A small CTC audio transcriber, trained from scratch: batches of 128.
Rows from block 5 of a small CTC audio transcriber, named by matrix and row number. Rows with one number belong to one channel. Each number is 200 + 20 x the weight over its row's rms, rounded and kept within 0 to 999. All counts start at 0.
After each channel's rows are labels from the 100 clips, of 14976, where the channel reaches its highest value: "top examples" is what is common among them. Only what is clearly more common there than usual is listed. The data: short read English sentences (LibriTTS-R). In brackets: how many of the 100.
# convs0: first width-5 conv (model.blocks.5.convs.0.weight, 192x192x5, each kernel summed), inputs 0-191
# convs1: second width-5 conv (model.blocks.5.convs.1.weight, 192x192x5, transposed, each kernel summed), outputs 0-191

convs0.158,187,206,207,204,222,253,200,217,148,182,197,163,176,184,186,188,194,192,176,207,185,213,196,238,196,223,189,199,184,206,207,218,197,225,222,215,220,237,232,187,220,196,216,200,212,202,217,201,190,221,196,190,207,187,176,200,223,199,185,204,183,208,182,188,227,186,211,235,200,194,228,219,224,198,197,202,177,209,222,196,174,181,209,209,212,222,214,200,216,155,198,205,217,234,188,179,189,170,217,183,176,193,165,213,191,232,214,212,262,198,170,190,195,207,205,172,203,187,213,168,218,209,236,197,162,191,237,174,188,205,206,209,224,192,223,225,188,205,186,178,222,205,204,201,197,228,180,240,226,225,165,221,193,207,202,206,164,182,185,198,201,143,211,232,204,211,206,172,198,213,195,208,181,184,186,224,224,215,203,226,208,180,169,229,218,182,176,159,203,190,227,214
convs1.158,213,211,183,165,199,215,188,206,208,226,179,206,220,207,187,211,185,198,164,209,199,188,226,164,230,200,191,222,239,214,155,215,179,165,243,176,213,215,175,184,177,165,190,170,208,242,182,214,213,214,200,218,188,194,210,206,220,234,160,180,179,173,244,211,204,172,222,174,160,190,164,175,192,156,192,199,244,205,217,208,186,208,192,187,166,228,169,204,176,200,202,214,221,236,214,222,205,227,214,222,207,205,183,248,199,212,202,218,211,186,199,204,186,197,216,219,211,235,184,188,186,190,191,202,208,208,225,185,172,180,201,211,200,188,243,206,178,207,174,188,169,215,182,200,218,200,179,196,191,208,184,201,213,201,176,197,220,205,228,209,225,186,187,196,211,209,177,218,184,198,207,191,227,222,200,181,175,166,223,196,202,210,203,209,193,210,202,192,196,148,183,176
top examples: text has "what" (27)

convs0.3,189,245,195,197,222,174,169,220,226,203,216,176,200,175,186,209,182,197,224,215,207,194,172,167,192,222,171,222,187,222,158,194,198,205,171,212,210,208,210,195,218,204,176,170,210,219,189,204,194,207,202,192,193,176,179,205,191,187,154,191,227,187,199,206,251,194,194,205,208,196,197,239,227,227,197,257,199,191,190,180,207,185,214,248,173,189,194,221,206,220,196,214,225,191,193,228,185,218,257,182,203,193,206,200,215,227,199,202,198,227,234,186,240,223,195,190,203,163,191,172,191,188,167,193,199,164,209,181,176,174,211,203,206,194,206,198,193,252,196,182,231,204,233,210,211,223,207,209,190,200,190,183,221,184,225,221,177,216,214,191,202,221,176,190,215,215,222,168,211,155,212,197,164,235,192,200,217,196,205,222,214,207,177,177,193,162,218,188,207,211,185,199
convs1.3,213,169,197,214,188,212,192,198,206,211,192,195,188,165,231,173,174,173,181,203,209,192,211,204,187,220,174,213,188,212,234,226,193,217,165,194,167,200,216,208,195,231,192,180,226,213,202,196,193,183,184,191,211,230,230,183,214,200,207,209,216,203,199,215,215,182,225,211,231,216,211,195,200,225,205,245,196,207,218,154,223,196,208,222,186,226,176,198,188,212,183,235,186,181,218,172,195,226,179,203,201,158,190,203,205,215,184,211,206,187,191,233,239,203,175,200,196,210,154,197,210,180,203,232,182,161,203,212,193,196,176,239,186,201,238,181,205,157,199,182,196,231,227,165,190,180,197,216,199,190,218,187,213,213,216,252,194,185,186,195,219,193,188,253,212,184,197,229,182,163,195,202,187,226,219,216,220,191,177,187,230,186,217,211,251,196,199,178,232,197,223,226
top examples: the word "was" (33)

convs0.144,191,201,223,205,206,161,175,170,212,198,195,214,237,192,212,192,244,203,187,177,209,202,183,213,184,190,210,203,160,189,227,212,182,196,211,215,209,213,198,208,155,236,200,181,180,183,262,193,218,166,194,213,197,207,258,225,179,236,209,175,191,199,171,223,201,226,204,191,227,168,219,222,223,189,181,150,209,199,191,179,197,208,188,187,192,200,196,208,219,210,188,223,192,215,187,188,199,205,213,221,200,164,222,236,215,153,201,216,201,175,174,180,174,201,197,195,217,241,225,189,189,218,185,205,182,227,225,193,189,205,187,233,220,226,213,200,237,208,209,230,194,180,214,195,202,202,200,210,209,225,218,225,236,207,210,216,211,228,200,211,207,210,205,192,196,197,199,213,224,191,192,207,205,196,190,150,164,179,159,220,191,169,208,200,202,175,212,191,237,213,219,181
convs1.144,226,215,202,230,228,177,172,187,196,184,192,149,222,164,184,192,218,190,202,175,196,219,193,234,170,185,206,234,179,207,215,214,215,179,193,179,169,193,203,199,171,173,189,225,224,188,189,187,240,200,181,236,215,217,215,232,191,200,188,192,216,228,226,227,225,186,181,159,208,248,215,191,199,214,207,203,202,202,177,184,169,182,223,159,195,199,196,167,184,199,225,216,226,191,183,199,163,211,213,242,163,194,174,183,191,226,162,183,205,205,214,211,224,207,186,187,206,177,235,212,193,182,180,191,199,213,219,198,203,170,210,211,174,182,186,201,174,202,191,184,193,219,207,196,185,172,191,224,214,173,182,200,203,226,177,210,226,161,190,202,217,191,184,170,193,186,200,243,203,229,188,227,198,210,220,197,219,211,171,197,186,203,183,193,225,183,246,208,187,212,177,215
top examples: the word "yes" (40)

convs0.110,201,163,215,200,183,191,228,210,176,199,198,196,233,173,210,206,211,148,170,173,153,198,206,203,223,226,174,209,197,233,221,192,201,200,199,222,207,187,153,197,178,195,205,180,209,253,222,201,162,175,193,214,203,212,202,220,196,225,212,193,208,197,217,223,172,245,180,203,192,209,187,192,140,192,193,210,186,231,205,163,207,183,197,178,205,194,184,223,203,221,198,209,186,213,221,198,215,222,246,223,195,182,218,210,208,211,208,190,197,205,198,201,208,194,212,170,178,197,208,184,200,213,174,143,182,240,203,210,175,187,194,187,196,200,208,176,245,194,197,234,208,202,238,161,218,161,187,179,196,174,214,224,197,217,183,193,203,179,229,186,154,182,214,198,193,186,209,186,180,202,181,247,189,193,219,188,188,184,183,206,214,180,219,213,203,184,212,195,187,213,203,186
convs1.110,213,206,161,186,178,221,204,177,238,188,192,214,189,196,242,213,187,211,179,215,198,188,173,173,236,183,186,223,193,232,206,215,192,206,181,193,229,174,226,213,195,200,171,198,201,211,184,175,199,129,221,213,187,230,194,205,210,198,195,176,184,217,217,178,202,197,205,208,206,180,212,183,164,206,192,210,184,222,223,198,214,177,212,175,192,208,195,201,222,214,178,189,194,193,209,181,208,198,207,223,183,188,166,184,222,211,205,192,219,175,174,207,245,193,196,175,204,204,195,200,218,187,157,187,162,167,235,224,194,174,183,206,201,205,217,226,192,218,163,197,201,196,187,190,207,213,224,203,229,230,167,232,194,204,202,191,178,195,177,202,188,221,233,180,233,244,191,188,163,212,207,216,211,188,240,219,208,202,165,221,162,211,221,207,193,230,195,171,227,225,187,161
top examples: the word "you" (68)

convs0.21,187,207,202,190,170,200,208,197,148,220,228,200,202,172,194,196,198,172,213,174,178,187,235,207,221,220,215,204,137,175,197,210,195,213,174,196,223,188,194,211,209,167,161,198,209,193,180,203,189,207,197,197,218,228,197,194,189,182,226,217,187,197,237,213,206,224,198,204,184,186,190,187,176,192,182,213,168,206,217,190,189,180,209,197,221,189,184,201,183,214,208,204,204,197,224,155,183,206,210,227,177,190,195,192,201,211,215,211,179,188,188,210,216,217,192,191,194,202,199,184,223,197,204,197,184,178,215,184,224,217,202,203,203,228,217,214,196,185,245,212,197,196,170,176,191,222,220,204,165,197,214,194,173,206,200,170,220,202,196,191,198,227,216,195,238,187,252,196,181,203,226,189,183,206,205,224,221,150,126,207,254,261,175,206,157,211,177,222,203,185,182,194
convs1.21,231,182,206,170,202,216,175,195,179,222,225,200,193,209,199,191,184,163,192,200,204,184,212,190,212,209,227,195,195,215,168,193,212,207,236,179,201,226,193,214,171,203,190,208,195,210,214,228,190,194,182,239,222,177,197,207,229,212,210,194,212,189,205,206,173,200,237,201,188,208,205,192,244,189,198,209,203,208,215,211,223,171,215,150,190,200,190,208,175,206,186,224,228,219,177,202,188,220,185,218,200,210,207,204,213,163,193,188,167,189,247,208,160,183,224,182,226,212,175,179,196,179,233,169,182,246,195,203,213,212,218,223,167,205,184,225,199,194,193,210,208,200,199,214,197,235,199,199,184,203,198,226,169,180,183,186,204,192,167,171,180,189,224,181,185,176,172,192,194,207,200,194,195,220,222,232,189,214,263,193,184,152,221,203,242,230,193,245,194,209,247,191
top examples: the word "me" (26)

convs0.30,230,214,167,214,190,220,222,196,202,200,183,201,198,197,196,212,208,215,182,245,218,211,236,183,206,194,190,181,174,207,181,197,206,198,210,205,227,179,192,246,231,198,194,219,185,214,202,232,199,177,151,201,211,201,183,204,190,191,207,209,191,193,206,187,217,172,214,201,159,224,186,208,193,203,180,221,206,188,202,218,200,178,214,191,184,193,198,228,254,153,202,205,136,187,195,167,185,209,200,188,191,206,171,214,183,217,195,206,209,248,208,193,176,186,201,224,212,197,176,206,210,227,217,164,192,198,192,243,245,221,204,194,227,173,187,205,189,204,207,210,225,208,163,186,204,199,214,190,202,215,183,183,179,173,188,185,240,187,173,207,227,213,167,188,180,190,244,162,218,224,210,190,197,203,225,196,257,239,205,194,196,198,187,198,231,211,193,191,178,179,226,205
convs1.30,196,167,173,218,222,183,197,180,190,170,157,180,209,158,213,182,178,206,217,180,192,198,229,202,192,174,204,217,179,202,207,191,217,249,203,199,192,193,166,206,176,210,170,209,188,174,192,182,208,197,201,245,186,217,207,230,236,196,212,210,186,201,197,202,178,216,206,186,209,182,200,187,215,204,196,189,191,210,218,196,179,189,225,203,186,193,178,193,218,227,218,200,223,226,217,190,186,219,227,245,231,185,240,194,204,145,173,191,196,192,200,219,218,197,173,183,235,195,198,234,173,178,180,206,207,204,198,157,201,196,207,239,190,208,218,209,197,208,244,199,170,231,205,210,196,221,191,198,199,197,197,249,200,226,192,218,212,204,148,188,242,174,180,178,204,214,201,200,192,210,225,172,197,195,213,192,183,192,192,212,160,221,171,197,157,182,213,180,185,206,190,160
top examples: the word "not" (70)

convs0.55,218,188,181,217,195,238,206,181,201,238,183,171,199,184,185,166,205,213,212,226,177,204,204,214,228,217,197,242,190,211,219,190,172,178,193,179,180,204,179,251,184,193,198,224,191,197,210,188,198,153,230,183,203,196,212,235,170,187,193,170,218,189,187,206,186,215,222,173,230,217,182,185,182,211,204,188,185,153,225,215,192,178,188,201,194,208,183,194,237,204,199,161,192,201,224,217,177,195,145,173,214,215,166,224,209,213,190,214,149,199,229,188,204,192,189,222,194,201,195,203,202,224,194,166,226,224,201,190,183,194,194,206,188,198,210,188,187,232,229,171,222,208,192,175,218,213,222,166,195,189,166,194,191,219,205,186,196,191,215,175,219,208,224,206,191,212,187,212,214,208,194,213,205,203,227,242,183,197,259,182,212,183,200,174,225,194,223,214,192,161,199,226
convs1.55,227,235,219,211,218,207,202,183,245,206,176,231,205,203,152,164,186,199,205,229,198,228,194,212,192,169,188,212,174,209,208,204,183,202,212,182,208,210,167,168,182,204,169,207,212,249,165,209,212,190,220,189,188,190,209,198,227,200,222,215,171,171,228,211,202,213,206,189,220,203,212,183,182,221,209,208,172,204,177,209,205,195,191,169,167,200,236,193,209,162,219,186,197,166,232,202,218,248,215,197,208,209,196,202,171,176,186,212,180,247,191,175,221,223,211,179,193,186,191,252,193,212,192,187,207,176,186,184,197,169,192,207,140,229,228,239,182,200,202,175,189,174,180,179,209,208,191,200,214,183,201,212,218,186,213,191,150,220,201,206,195,226,198,221,200,221,186,231,219,199,210,185,222,193,198,214,202,203,209,205,212,196,195,182,236,220,185,215,175,201,182,222
top examples: the word "you" (43)

convs0.92,167,189,181,182,175,187,177,183,175,213,191,173,208,184,191,168,230,229,201,176,200,184,209,220,142,222,183,184,205,217,202,183,227,196,194,186,187,242,200,193,201,196,204,149,223,230,217,172,181,198,230,181,209,180,231,195,209,160,198,188,183,222,183,186,217,214,241,234,200,206,191,252,188,186,151,152,199,201,190,200,193,156,185,200,207,203,201,210,201,196,177,228,167,218,221,193,182,190,175,190,176,248,205,170,187,192,213,189,175,170,194,191,212,217,196,185,220,203,191,217,181,199,185,175,188,193,182,180,198,208,221,194,218,190,181,191,206,219,227,224,215,195,228,209,217,221,204,175,196,212,212,236,205,191,193,192,222,181,233,218,189,220,199,204,221,222,197,202,215,207,195,214,237,201,190,178,175,194,162,149,209,195,212,196,220,213,217,218,213,192,201,221
convs1.92,188,189,206,193,207,198,216,219,208,170,180,185,217,191,176,222,239,210,210,205,225,192,215,170,206,192,208,217,192,210,178,163,204,198,161,209,170,199,201,172,184,149,176,213,186,191,195,198,191,197,159,179,196,171,197,215,200,229,214,187,183,216,201,187,217,207,183,196,198,227,183,213,164,206,190,192,247,217,206,231,188,197,186,213,231,191,202,169,197,227,199,177,219,195,176,228,166,190,224,211,255,167,178,219,217,151,186,236,225,221,175,181,238,209,204,183,169,214,188,198,197,213,213,201,205,202,231,200,210,205,175,197,179,196,234,194,233,178,196,191,195,203,218,203,180,204,201,215,226,238,200,188,190,210,191,198,156,233,198,197,188,179,217,206,206,168,215,181,221,226,228,183,209,172,197,233,210,235,197,221,207,216,250,202,210,192,211,186,242,200,206,211
top examples: the word "was" (72)

convs0.180,238,168,208,173,202,186,218,190,186,177,167,193,227,218,187,224,214,202,226,228,177,180,191,164,217,209,192,197,197,193,200,243,188,190,204,192,209,219,207,197,214,236,225,219,211,211,205,204,189,182,202,199,189,229,177,191,209,200,173,198,179,187,200,185,233,207,208,211,169,195,164,201,201,217,199,187,179,183,202,210,201,198,195,191,171,197,203,202,226,167,200,177,150,207,223,163,166,186,212,188,184,159,204,184,200,179,207,186,176,193,225,224,207,196,205,164,222,194,198,212,207,195,175,219,214,233,244,172,209,214,188,213,174,189,184,191,215,199,177,217,236,195,208,191,247,177,175,183,205,206,202,233,171,204,218,237,204,222,180,224,186,212,210,185,214,196,253,233,231,205,214,217,181,201,180,207,157,216,154,201,215,197,165,219,198,187,185,180,202,186,237,235
convs1.180,200,203,177,170,188,177,170,208,230,183,223,219,208,192,161,188,200,167,207,161,204,232,187,226,200,180,168,214,222,175,216,205,214,215,212,164,185,222,176,222,180,219,179,176,161,179,179,179,215,212,228,252,198,188,177,217,199,217,166,173,204,211,180,186,228,197,192,194,176,209,200,195,198,200,166,229,192,203,205,203,227,208,187,211,210,183,200,202,211,201,161,222,195,211,176,202,221,206,214,190,209,220,182,191,174,243,178,192,228,195,177,197,184,209,252,219,227,206,225,195,210,232,184,197,195,212,209,152,202,219,210,157,177,222,187,210,194,231,196,228,250,216,205,187,238,204,218,200,210,211,202,221,211,184,227,191,211,191,207,220,198,198,226,192,202,223,177,172,204,213,162,178,170,208,191,207,240,217,198,223,199,196,170,213,200,214,203,198,193,208,224,174
top examples: text has "what" (25)

convs0.89,234,240,234,192,211,179,211,195,191,169,228,225,233,205,202,194,183,188,198,212,187,201,233,204,167,178,196,167,215,189,196,198,215,203,200,182,197,202,200,184,213,198,190,177,191,185,173,218,199,205,224,234,182,192,207,180,171,207,188,204,178,217,214,186,167,211,222,190,167,169,216,241,220,189,169,196,189,150,213,205,190,228,164,222,192,207,211,224,198,219,212,194,208,215,190,206,186,200,191,200,194,216,230,219,179,197,226,222,221,210,208,210,196,205,248,190,227,222,175,205,217,176,209,211,185,202,227,214,163,204,178,191,193,210,193,212,200,199,197,199,195,212,209,232,205,185,207,231,189,145,230,162,202,221,204,191,190,192,200,189,210,177,205,199,193,203,208,230,184,204,210,174,181,191,189,150,249,200,189,212,216,145,235,217,230,205,186,212,254,234,228,205
convs1.89,187,166,234,187,199,251,193,220,209,212,193,222,164,195,230,195,230,189,212,179,227,201,191,197,207,173,183,174,182,226,188,181,196,167,206,182,210,196,191,160,225,187,177,187,204,217,200,189,214,183,203,200,200,226,215,215,194,184,235,246,189,201,225,221,245,193,233,229,232,212,205,206,181,211,211,200,228,185,206,242,214,200,213,212,211,207,222,215,207,226,189,164,223,213,214,174,223,148,225,208,178,224,176,198,194,154,185,220,198,223,225,191,225,198,157,164,232,176,222,200,173,187,178,183,190,199,195,195,185,166,223,217,215,168,184,187,215,174,215,202,213,245,186,175,218,191,209,194,200,198,199,206,214,210,209,210,217,205,185,188,221,201,204,209,209,217,219,190,164,200,191,185,189,194,193,203,175,229,200,228,197,238,213,198,219,178,226,196,188,173,209,222
top examples: the word "not" (40); the word "was" (32)

convs0.141,217,218,164,199,224,180,210,188,150,196,182,164,236,226,208,184,185,214,213,195,200,194,204,220,196,192,203,222,168,190,171,214,175,204,207,210,233,175,223,256,195,196,222,193,186,225,195,174,200,162,218,237,197,203,207,194,192,195,122,217,186,213,206,240,210,223,194,241,205,206,218,204,167,185,223,217,175,197,200,187,207,210,192,220,213,170,186,208,224,172,199,191,207,178,179,187,197,222,205,216,211,207,226,194,203,192,218,185,223,203,209,170,173,199,239,194,197,220,197,179,201,184,210,216,188,173,206,148,207,186,167,222,224,183,175,184,173,194,210,203,209,204,190,140,201,215,201,183,197,197,183,239,222,192,162,231,178,197,212,174,201,201,213,221,216,197,182,204,204,220,219,165,206,191,202,205,194,205,228,191,202,207,199,220,175,197,209,224,180,174,196,195
convs1.141,192,202,203,188,191,223,205,192,184,191,216,154,229,184,201,211,236,224,181,166,166,235,183,209,227,185,185,201,171,210,191,183,196,215,196,210,214,182,228,209,215,251,192,192,202,187,175,197,188,214,218,192,206,207,196,194,210,220,190,177,202,227,180,180,199,186,166,269,224,182,217,208,176,218,199,217,197,215,202,200,163,204,212,169,220,197,211,190,205,191,199,193,181,196,220,152,205,197,172,191,229,227,201,207,207,195,214,216,225,208,187,183,208,180,149,205,209,220,198,198,222,187,201,179,205,171,228,217,185,204,239,171,201,209,215,194,224,201,178,163,237,215,253,195,199,187,178,197,203,215,200,175,208,219,195,230,194,195,226,206,198,213,157,244,206,202,222,220,211,205,231,175,175,225,171,206,228,197,190,224,193,206,213,186,191,242,186,178,207,214,162,200
top examples: the word "yes" (27)

convs0.57,195,171,219,205,217,197,197,221,203,190,195,214,214,164,216,188,195,214,247,196,207,217,186,196,185,161,158,217,200,218,183,203,220,156,199,226,200,192,185,208,198,180,167,187,198,208,198,203,186,179,195,167,187,206,194,185,199,189,195,194,199,221,182,184,206,195,195,231,173,224,225,227,172,184,188,221,208,180,186,218,223,179,207,202,235,211,209,227,198,251,186,183,224,167,213,203,210,177,208,204,191,214,227,236,187,195,180,213,201,195,239,198,175,214,211,197,194,163,221,144,223,218,192,183,193,193,215,252,180,181,176,200,233,170,241,215,169,210,214,230,198,195,198,212,224,171,184,186,171,234,209,194,182,224,196,163,195,193,158,214,192,238,204,223,208,180,211,176,217,225,179,205,226,198,212,205,209,200,191,198,177,177,202,186,207,175,227,220,161,202,170,212
convs1.57,185,189,195,206,196,198,211,212,195,205,193,199,204,222,175,220,209,215,216,214,236,153,163,195,204,204,181,222,183,211,227,211,223,197,206,166,191,228,197,215,210,179,196,216,264,215,178,181,188,208,184,181,216,152,208,228,194,205,190,183,254,179,220,193,213,185,218,211,193,192,207,150,185,200,200,188,179,211,205,195,198,203,177,160,195,202,204,224,208,198,176,188,182,204,158,187,163,187,217,247,199,217,209,179,213,184,185,207,141,239,191,204,207,182,195,205,163,206,202,218,187,170,141,194,176,186,177,163,202,213,196,215,194,187,175,226,189,170,202,206,201,193,208,197,180,177,202,210,162,205,233,222,197,185,183,204,183,189,214,209,248,225,184,181,190,194,179,175,234,187,188,202,178,202,212,182,217,222,184,182,198,220,213,204,185,206,189,224,211,213,217,215
top examples: the word "you" (52)

convs0.100,185,202,186,196,203,193,227,232,218,207,208,198,201,213,200,171,204,186,176,161,205,201,195,175,207,197,217,179,215,241,212,194,192,205,207,198,202,235,226,219,213,207,205,181,172,212,172,161,204,226,187,214,204,198,209,171,210,164,181,212,220,211,196,193,183,206,221,203,201,184,190,202,176,212,181,211,190,189,188,176,169,183,210,195,225,207,200,220,204,194,216,183,216,174,175,199,173,208,254,189,187,231,228,190,195,189,194,189,200,195,190,194,200,241,195,216,214,160,205,195,219,196,159,243,174,174,163,220,182,192,198,211,180,188,197,195,242,225,212,172,224,161,156,193,239,240,218,206,180,190,198,179,216,213,227,211,232,220,189,207,198,232,201,211,224,152,189,179,186,205,245,180,176,194,206,161,193,197,179,172,217,186,202,212,205,163,228,234,185,230,206,201
convs1.100,203,176,212,178,193,212,201,177,236,154,176,196,189,198,190,200,190,180,188,210,251,194,207,196,205,218,192,207,190,178,157,177,206,192,185,195,179,179,197,195,215,206,189,224,179,190,190,221,203,198,213,204,198,192,195,195,176,224,221,218,174,163,193,219,203,208,190,167,217,146,204,219,207,202,175,225,205,237,187,224,205,186,173,224,197,168,202,175,192,212,178,187,209,184,205,201,210,198,176,208,172,184,235,230,172,214,198,204,182,176,190,166,199,207,206,203,216,194,231,233,215,229,173,219,188,214,245,158,206,197,175,255,200,178,145,230,152,225,198,175,193,222,220,209,186,182,200,230,202,220,197,205,225,220,189,191,192,196,217,201,187,186,203,190,199,174,200,189,197,190,200,199,199,161,225,191,228,188,247,194,220,189,171,199,172,177,192,218,201,228,219,184
top examples: the word "you" (72)

convs0.159,210,234,184,198,200,190,196,202,236,207,205,176,214,190,183,193,181,207,220,168,203,194,210,224,170,229,177,151,193,206,193,218,200,197,200,240,164,171,187,188,206,229,207,170,197,192,184,157,192,194,243,171,178,218,218,196,230,208,215,186,199,184,189,192,220,168,174,208,182,195,196,205,177,208,226,173,217,212,229,209,205,192,215,190,210,193,196,211,191,215,227,163,209,214,215,203,217,199,195,236,177,202,233,196,225,233,191,196,215,190,230,179,215,203,192,193,194,177,182,170,204,186,163,149,201,177,218,210,209,192,186,203,213,170,203,194,189,185,181,210,207,164,182,218,203,196,185,213,215,173,210,202,219,167,225,201,172,206,226,173,217,195,158,196,206,192,172,202,200,218,194,176,199,181,190,244,207,186,196,228,191,215,216,172,209,258,251,187,170,200,159,186
convs1.159,200,180,200,170,190,187,188,233,156,213,162,190,218,183,202,172,181,177,197,180,232,187,177,201,209,193,155,189,191,175,170,190,186,220,213,193,179,187,197,242,161,203,201,177,197,163,202,187,195,221,221,183,203,191,164,180,206,209,189,209,199,203,211,192,189,222,186,178,241,164,198,221,161,216,199,227,244,201,180,196,226,165,210,196,201,205,170,201,185,164,197,215,223,182,245,169,213,158,209,180,196,167,174,167,233,188,201,194,212,187,227,187,166,196,225,224,204,223,191,193,203,210,173,172,187,183,188,195,172,190,192,205,179,224,197,162,203,198,218,186,202,207,187,219,161,224,190,207,219,184,176,180,214,208,198,240,179,228,211,214,187,206,211,208,210,211,218,209,209,238,199,162,216,205,223,204,203,233,189,193,182,199,198,173,216,214,201,200,207,211,211,173
top examples: the word "was" (56); the word "it" (36)

convs0.173,180,185,205,206,222,203,232,189,223,205,192,238,214,193,211,213,206,220,186,162,170,193,205,202,162,194,206,179,201,191,191,236,168,172,191,211,192,192,157,217,178,224,201,209,210,232,241,219,173,185,200,222,191,226,208,194,174,202,191,217,188,180,203,179,233,197,195,215,230,212,188,191,187,196,202,235,211,184,191,209,180,199,207,190,186,201,193,195,188,193,201,216,170,171,162,194,206,209,227,202,245,223,177,255,206,212,187,185,212,203,204,211,186,166,195,201,197,204,211,192,186,172,194,201,199,172,208,189,202,218,170,233,192,232,207,219,270,177,211,229,210,195,211,215,213,177,215,223,200,201,175,208,190,213,197,236,228,213,217,194,197,231,208,186,178,176,226,196,187,202,187,197,185,179,209,198,184,170,177,202,192,165,181,224,128,178,241,196,177,222,215,200
convs1.173,204,201,211,200,216,186,187,180,214,189,190,202,238,178,196,189,166,261,205,181,218,220,188,187,220,206,196,139,173,190,202,215,227,233,229,198,222,193,186,220,180,198,198,225,197,188,171,224,236,208,232,203,202,239,170,203,187,186,206,187,184,173,181,186,230,185,194,201,230,202,197,175,187,182,193,205,215,204,150,198,198,179,217,175,197,199,199,161,215,222,176,194,207,193,220,245,164,205,198,219,214,210,193,204,202,170,181,203,192,187,203,232,189,202,196,201,180,222,187,202,180,218,171,229,198,202,186,220,195,219,208,178,204,209,204,227,144,220,244,211,187,220,173,201,228,194,207,214,202,221,192,223,194,174,208,187,216,220,207,205,207,180,225,182,180,212,232,195,230,213,166,187,192,192,242,189,230,197,196,209,175,236,174,183,170,212,206,210,180,176,208,170
top examples: the word "yes" (40)

convs0.58,216,164,206,210,169,221,190,153,201,183,198,190,199,231,200,229,226,194,218,189,184,244,192,240,165,198,199,171,180,199,206,211,174,187,198,205,165,207,206,238,204,183,204,189,225,239,218,183,201,170,173,205,171,193,169,219,198,197,227,168,208,217,201,189,231,175,210,172,182,198,232,185,159,213,224,201,220,204,190,175,186,208,203,205,221,217,192,207,213,238,221,207,232,164,203,187,210,176,200,197,197,225,189,180,201,218,217,210,222,220,171,186,238,188,170,165,228,203,206,184,205,177,199,163,186,194,222,203,209,183,205,183,169,193,169,204,229,188,218,210,218,189,199,198,197,209,179,179,194,201,187,196,234,241,202,186,171,231,159,171,207,177,229,210,194,207,223,193,217,181,178,215,208,212,196,203,230,202,205,199,211,220,239,167,232,195,190,224,220,184,211,197
convs1.58,189,249,196,201,206,179,192,223,194,197,190,214,199,172,199,210,196,199,193,184,246,213,190,192,207,181,201,180,178,183,170,193,175,236,209,202,228,216,205,195,183,203,190,222,234,220,175,213,213,225,182,184,184,215,176,215,206,209,226,204,223,158,185,165,201,193,196,202,211,189,215,198,209,190,202,213,195,211,201,179,212,218,211,189,199,218,240,185,193,198,197,248,190,208,202,173,208,191,187,238,207,197,204,175,213,195,207,195,241,187,270,220,189,193,193,205,215,208,185,190,256,193,208,225,195,194,189,194,223,190,176,171,168,192,190,196,187,179,207,174,189,162,177,212,234,199,198,155,238,208,215,222,202,170,179,144,200,218,204,215,210,188,174,230,215,236,218,228,213,174,174,196,216,178,189,194,224,193,186,230,219,213,195,182,232,165,164,204,194,189,195,211
top examples: the word "you" (38)

convs0.23,171,206,193,214,200,197,241,220,240,195,150,192,199,192,178,197,189,167,219,245,175,207,201,153,213,180,191,226,188,206,205,192,206,197,195,167,226,229,214,220,174,244,181,192,182,189,198,223,184,212,231,213,194,207,220,182,177,197,191,202,204,195,188,185,168,180,194,200,209,202,177,183,205,208,218,197,184,187,207,244,230,203,198,209,215,194,211,175,206,193,193,176,192,171,197,181,154,186,204,199,217,196,207,202,181,194,177,189,183,221,189,179,194,212,216,191,205,197,200,226,186,245,181,209,233,202,181,188,225,214,167,181,171,170,181,193,205,218,211,193,184,188,176,202,247,179,181,175,207,210,192,234,256,211,169,217,184,169,210,174,199,210,191,181,246,226,195,193,234,215,193,204,191,182,221,164,204,187,179,183,205,215,218,203,213,193,230,168,177,238,184,202
convs1.23,217,163,184,184,192,186,223,206,198,187,184,171,206,171,203,206,212,221,166,205,181,183,192,206,196,195,202,212,219,163,178,157,194,191,169,222,229,225,176,183,197,156,205,187,210,193,191,203,172,219,196,208,189,199,174,202,185,202,170,235,172,209,200,202,211,151,205,206,158,208,199,186,228,220,163,203,165,187,172,210,192,205,206,212,209,222,210,172,207,220,189,195,193,192,240,201,182,202,178,234,154,194,218,198,229,195,194,216,203,192,237,179,219,208,188,208,187,214,175,225,186,187,201,190,207,204,202,197,198,167,162,205,246,228,169,194,205,205,211,256,186,187,182,172,168,192,201,191,194,216,223,207,221,237,193,174,201,214,216,206,198,161,214,216,173,203,199,213,197,190,209,201,252,212,193,205,186,185,209,207,222,191,193,250,181,228,165,219,209,196,227,213
top examples: the word "you" (52)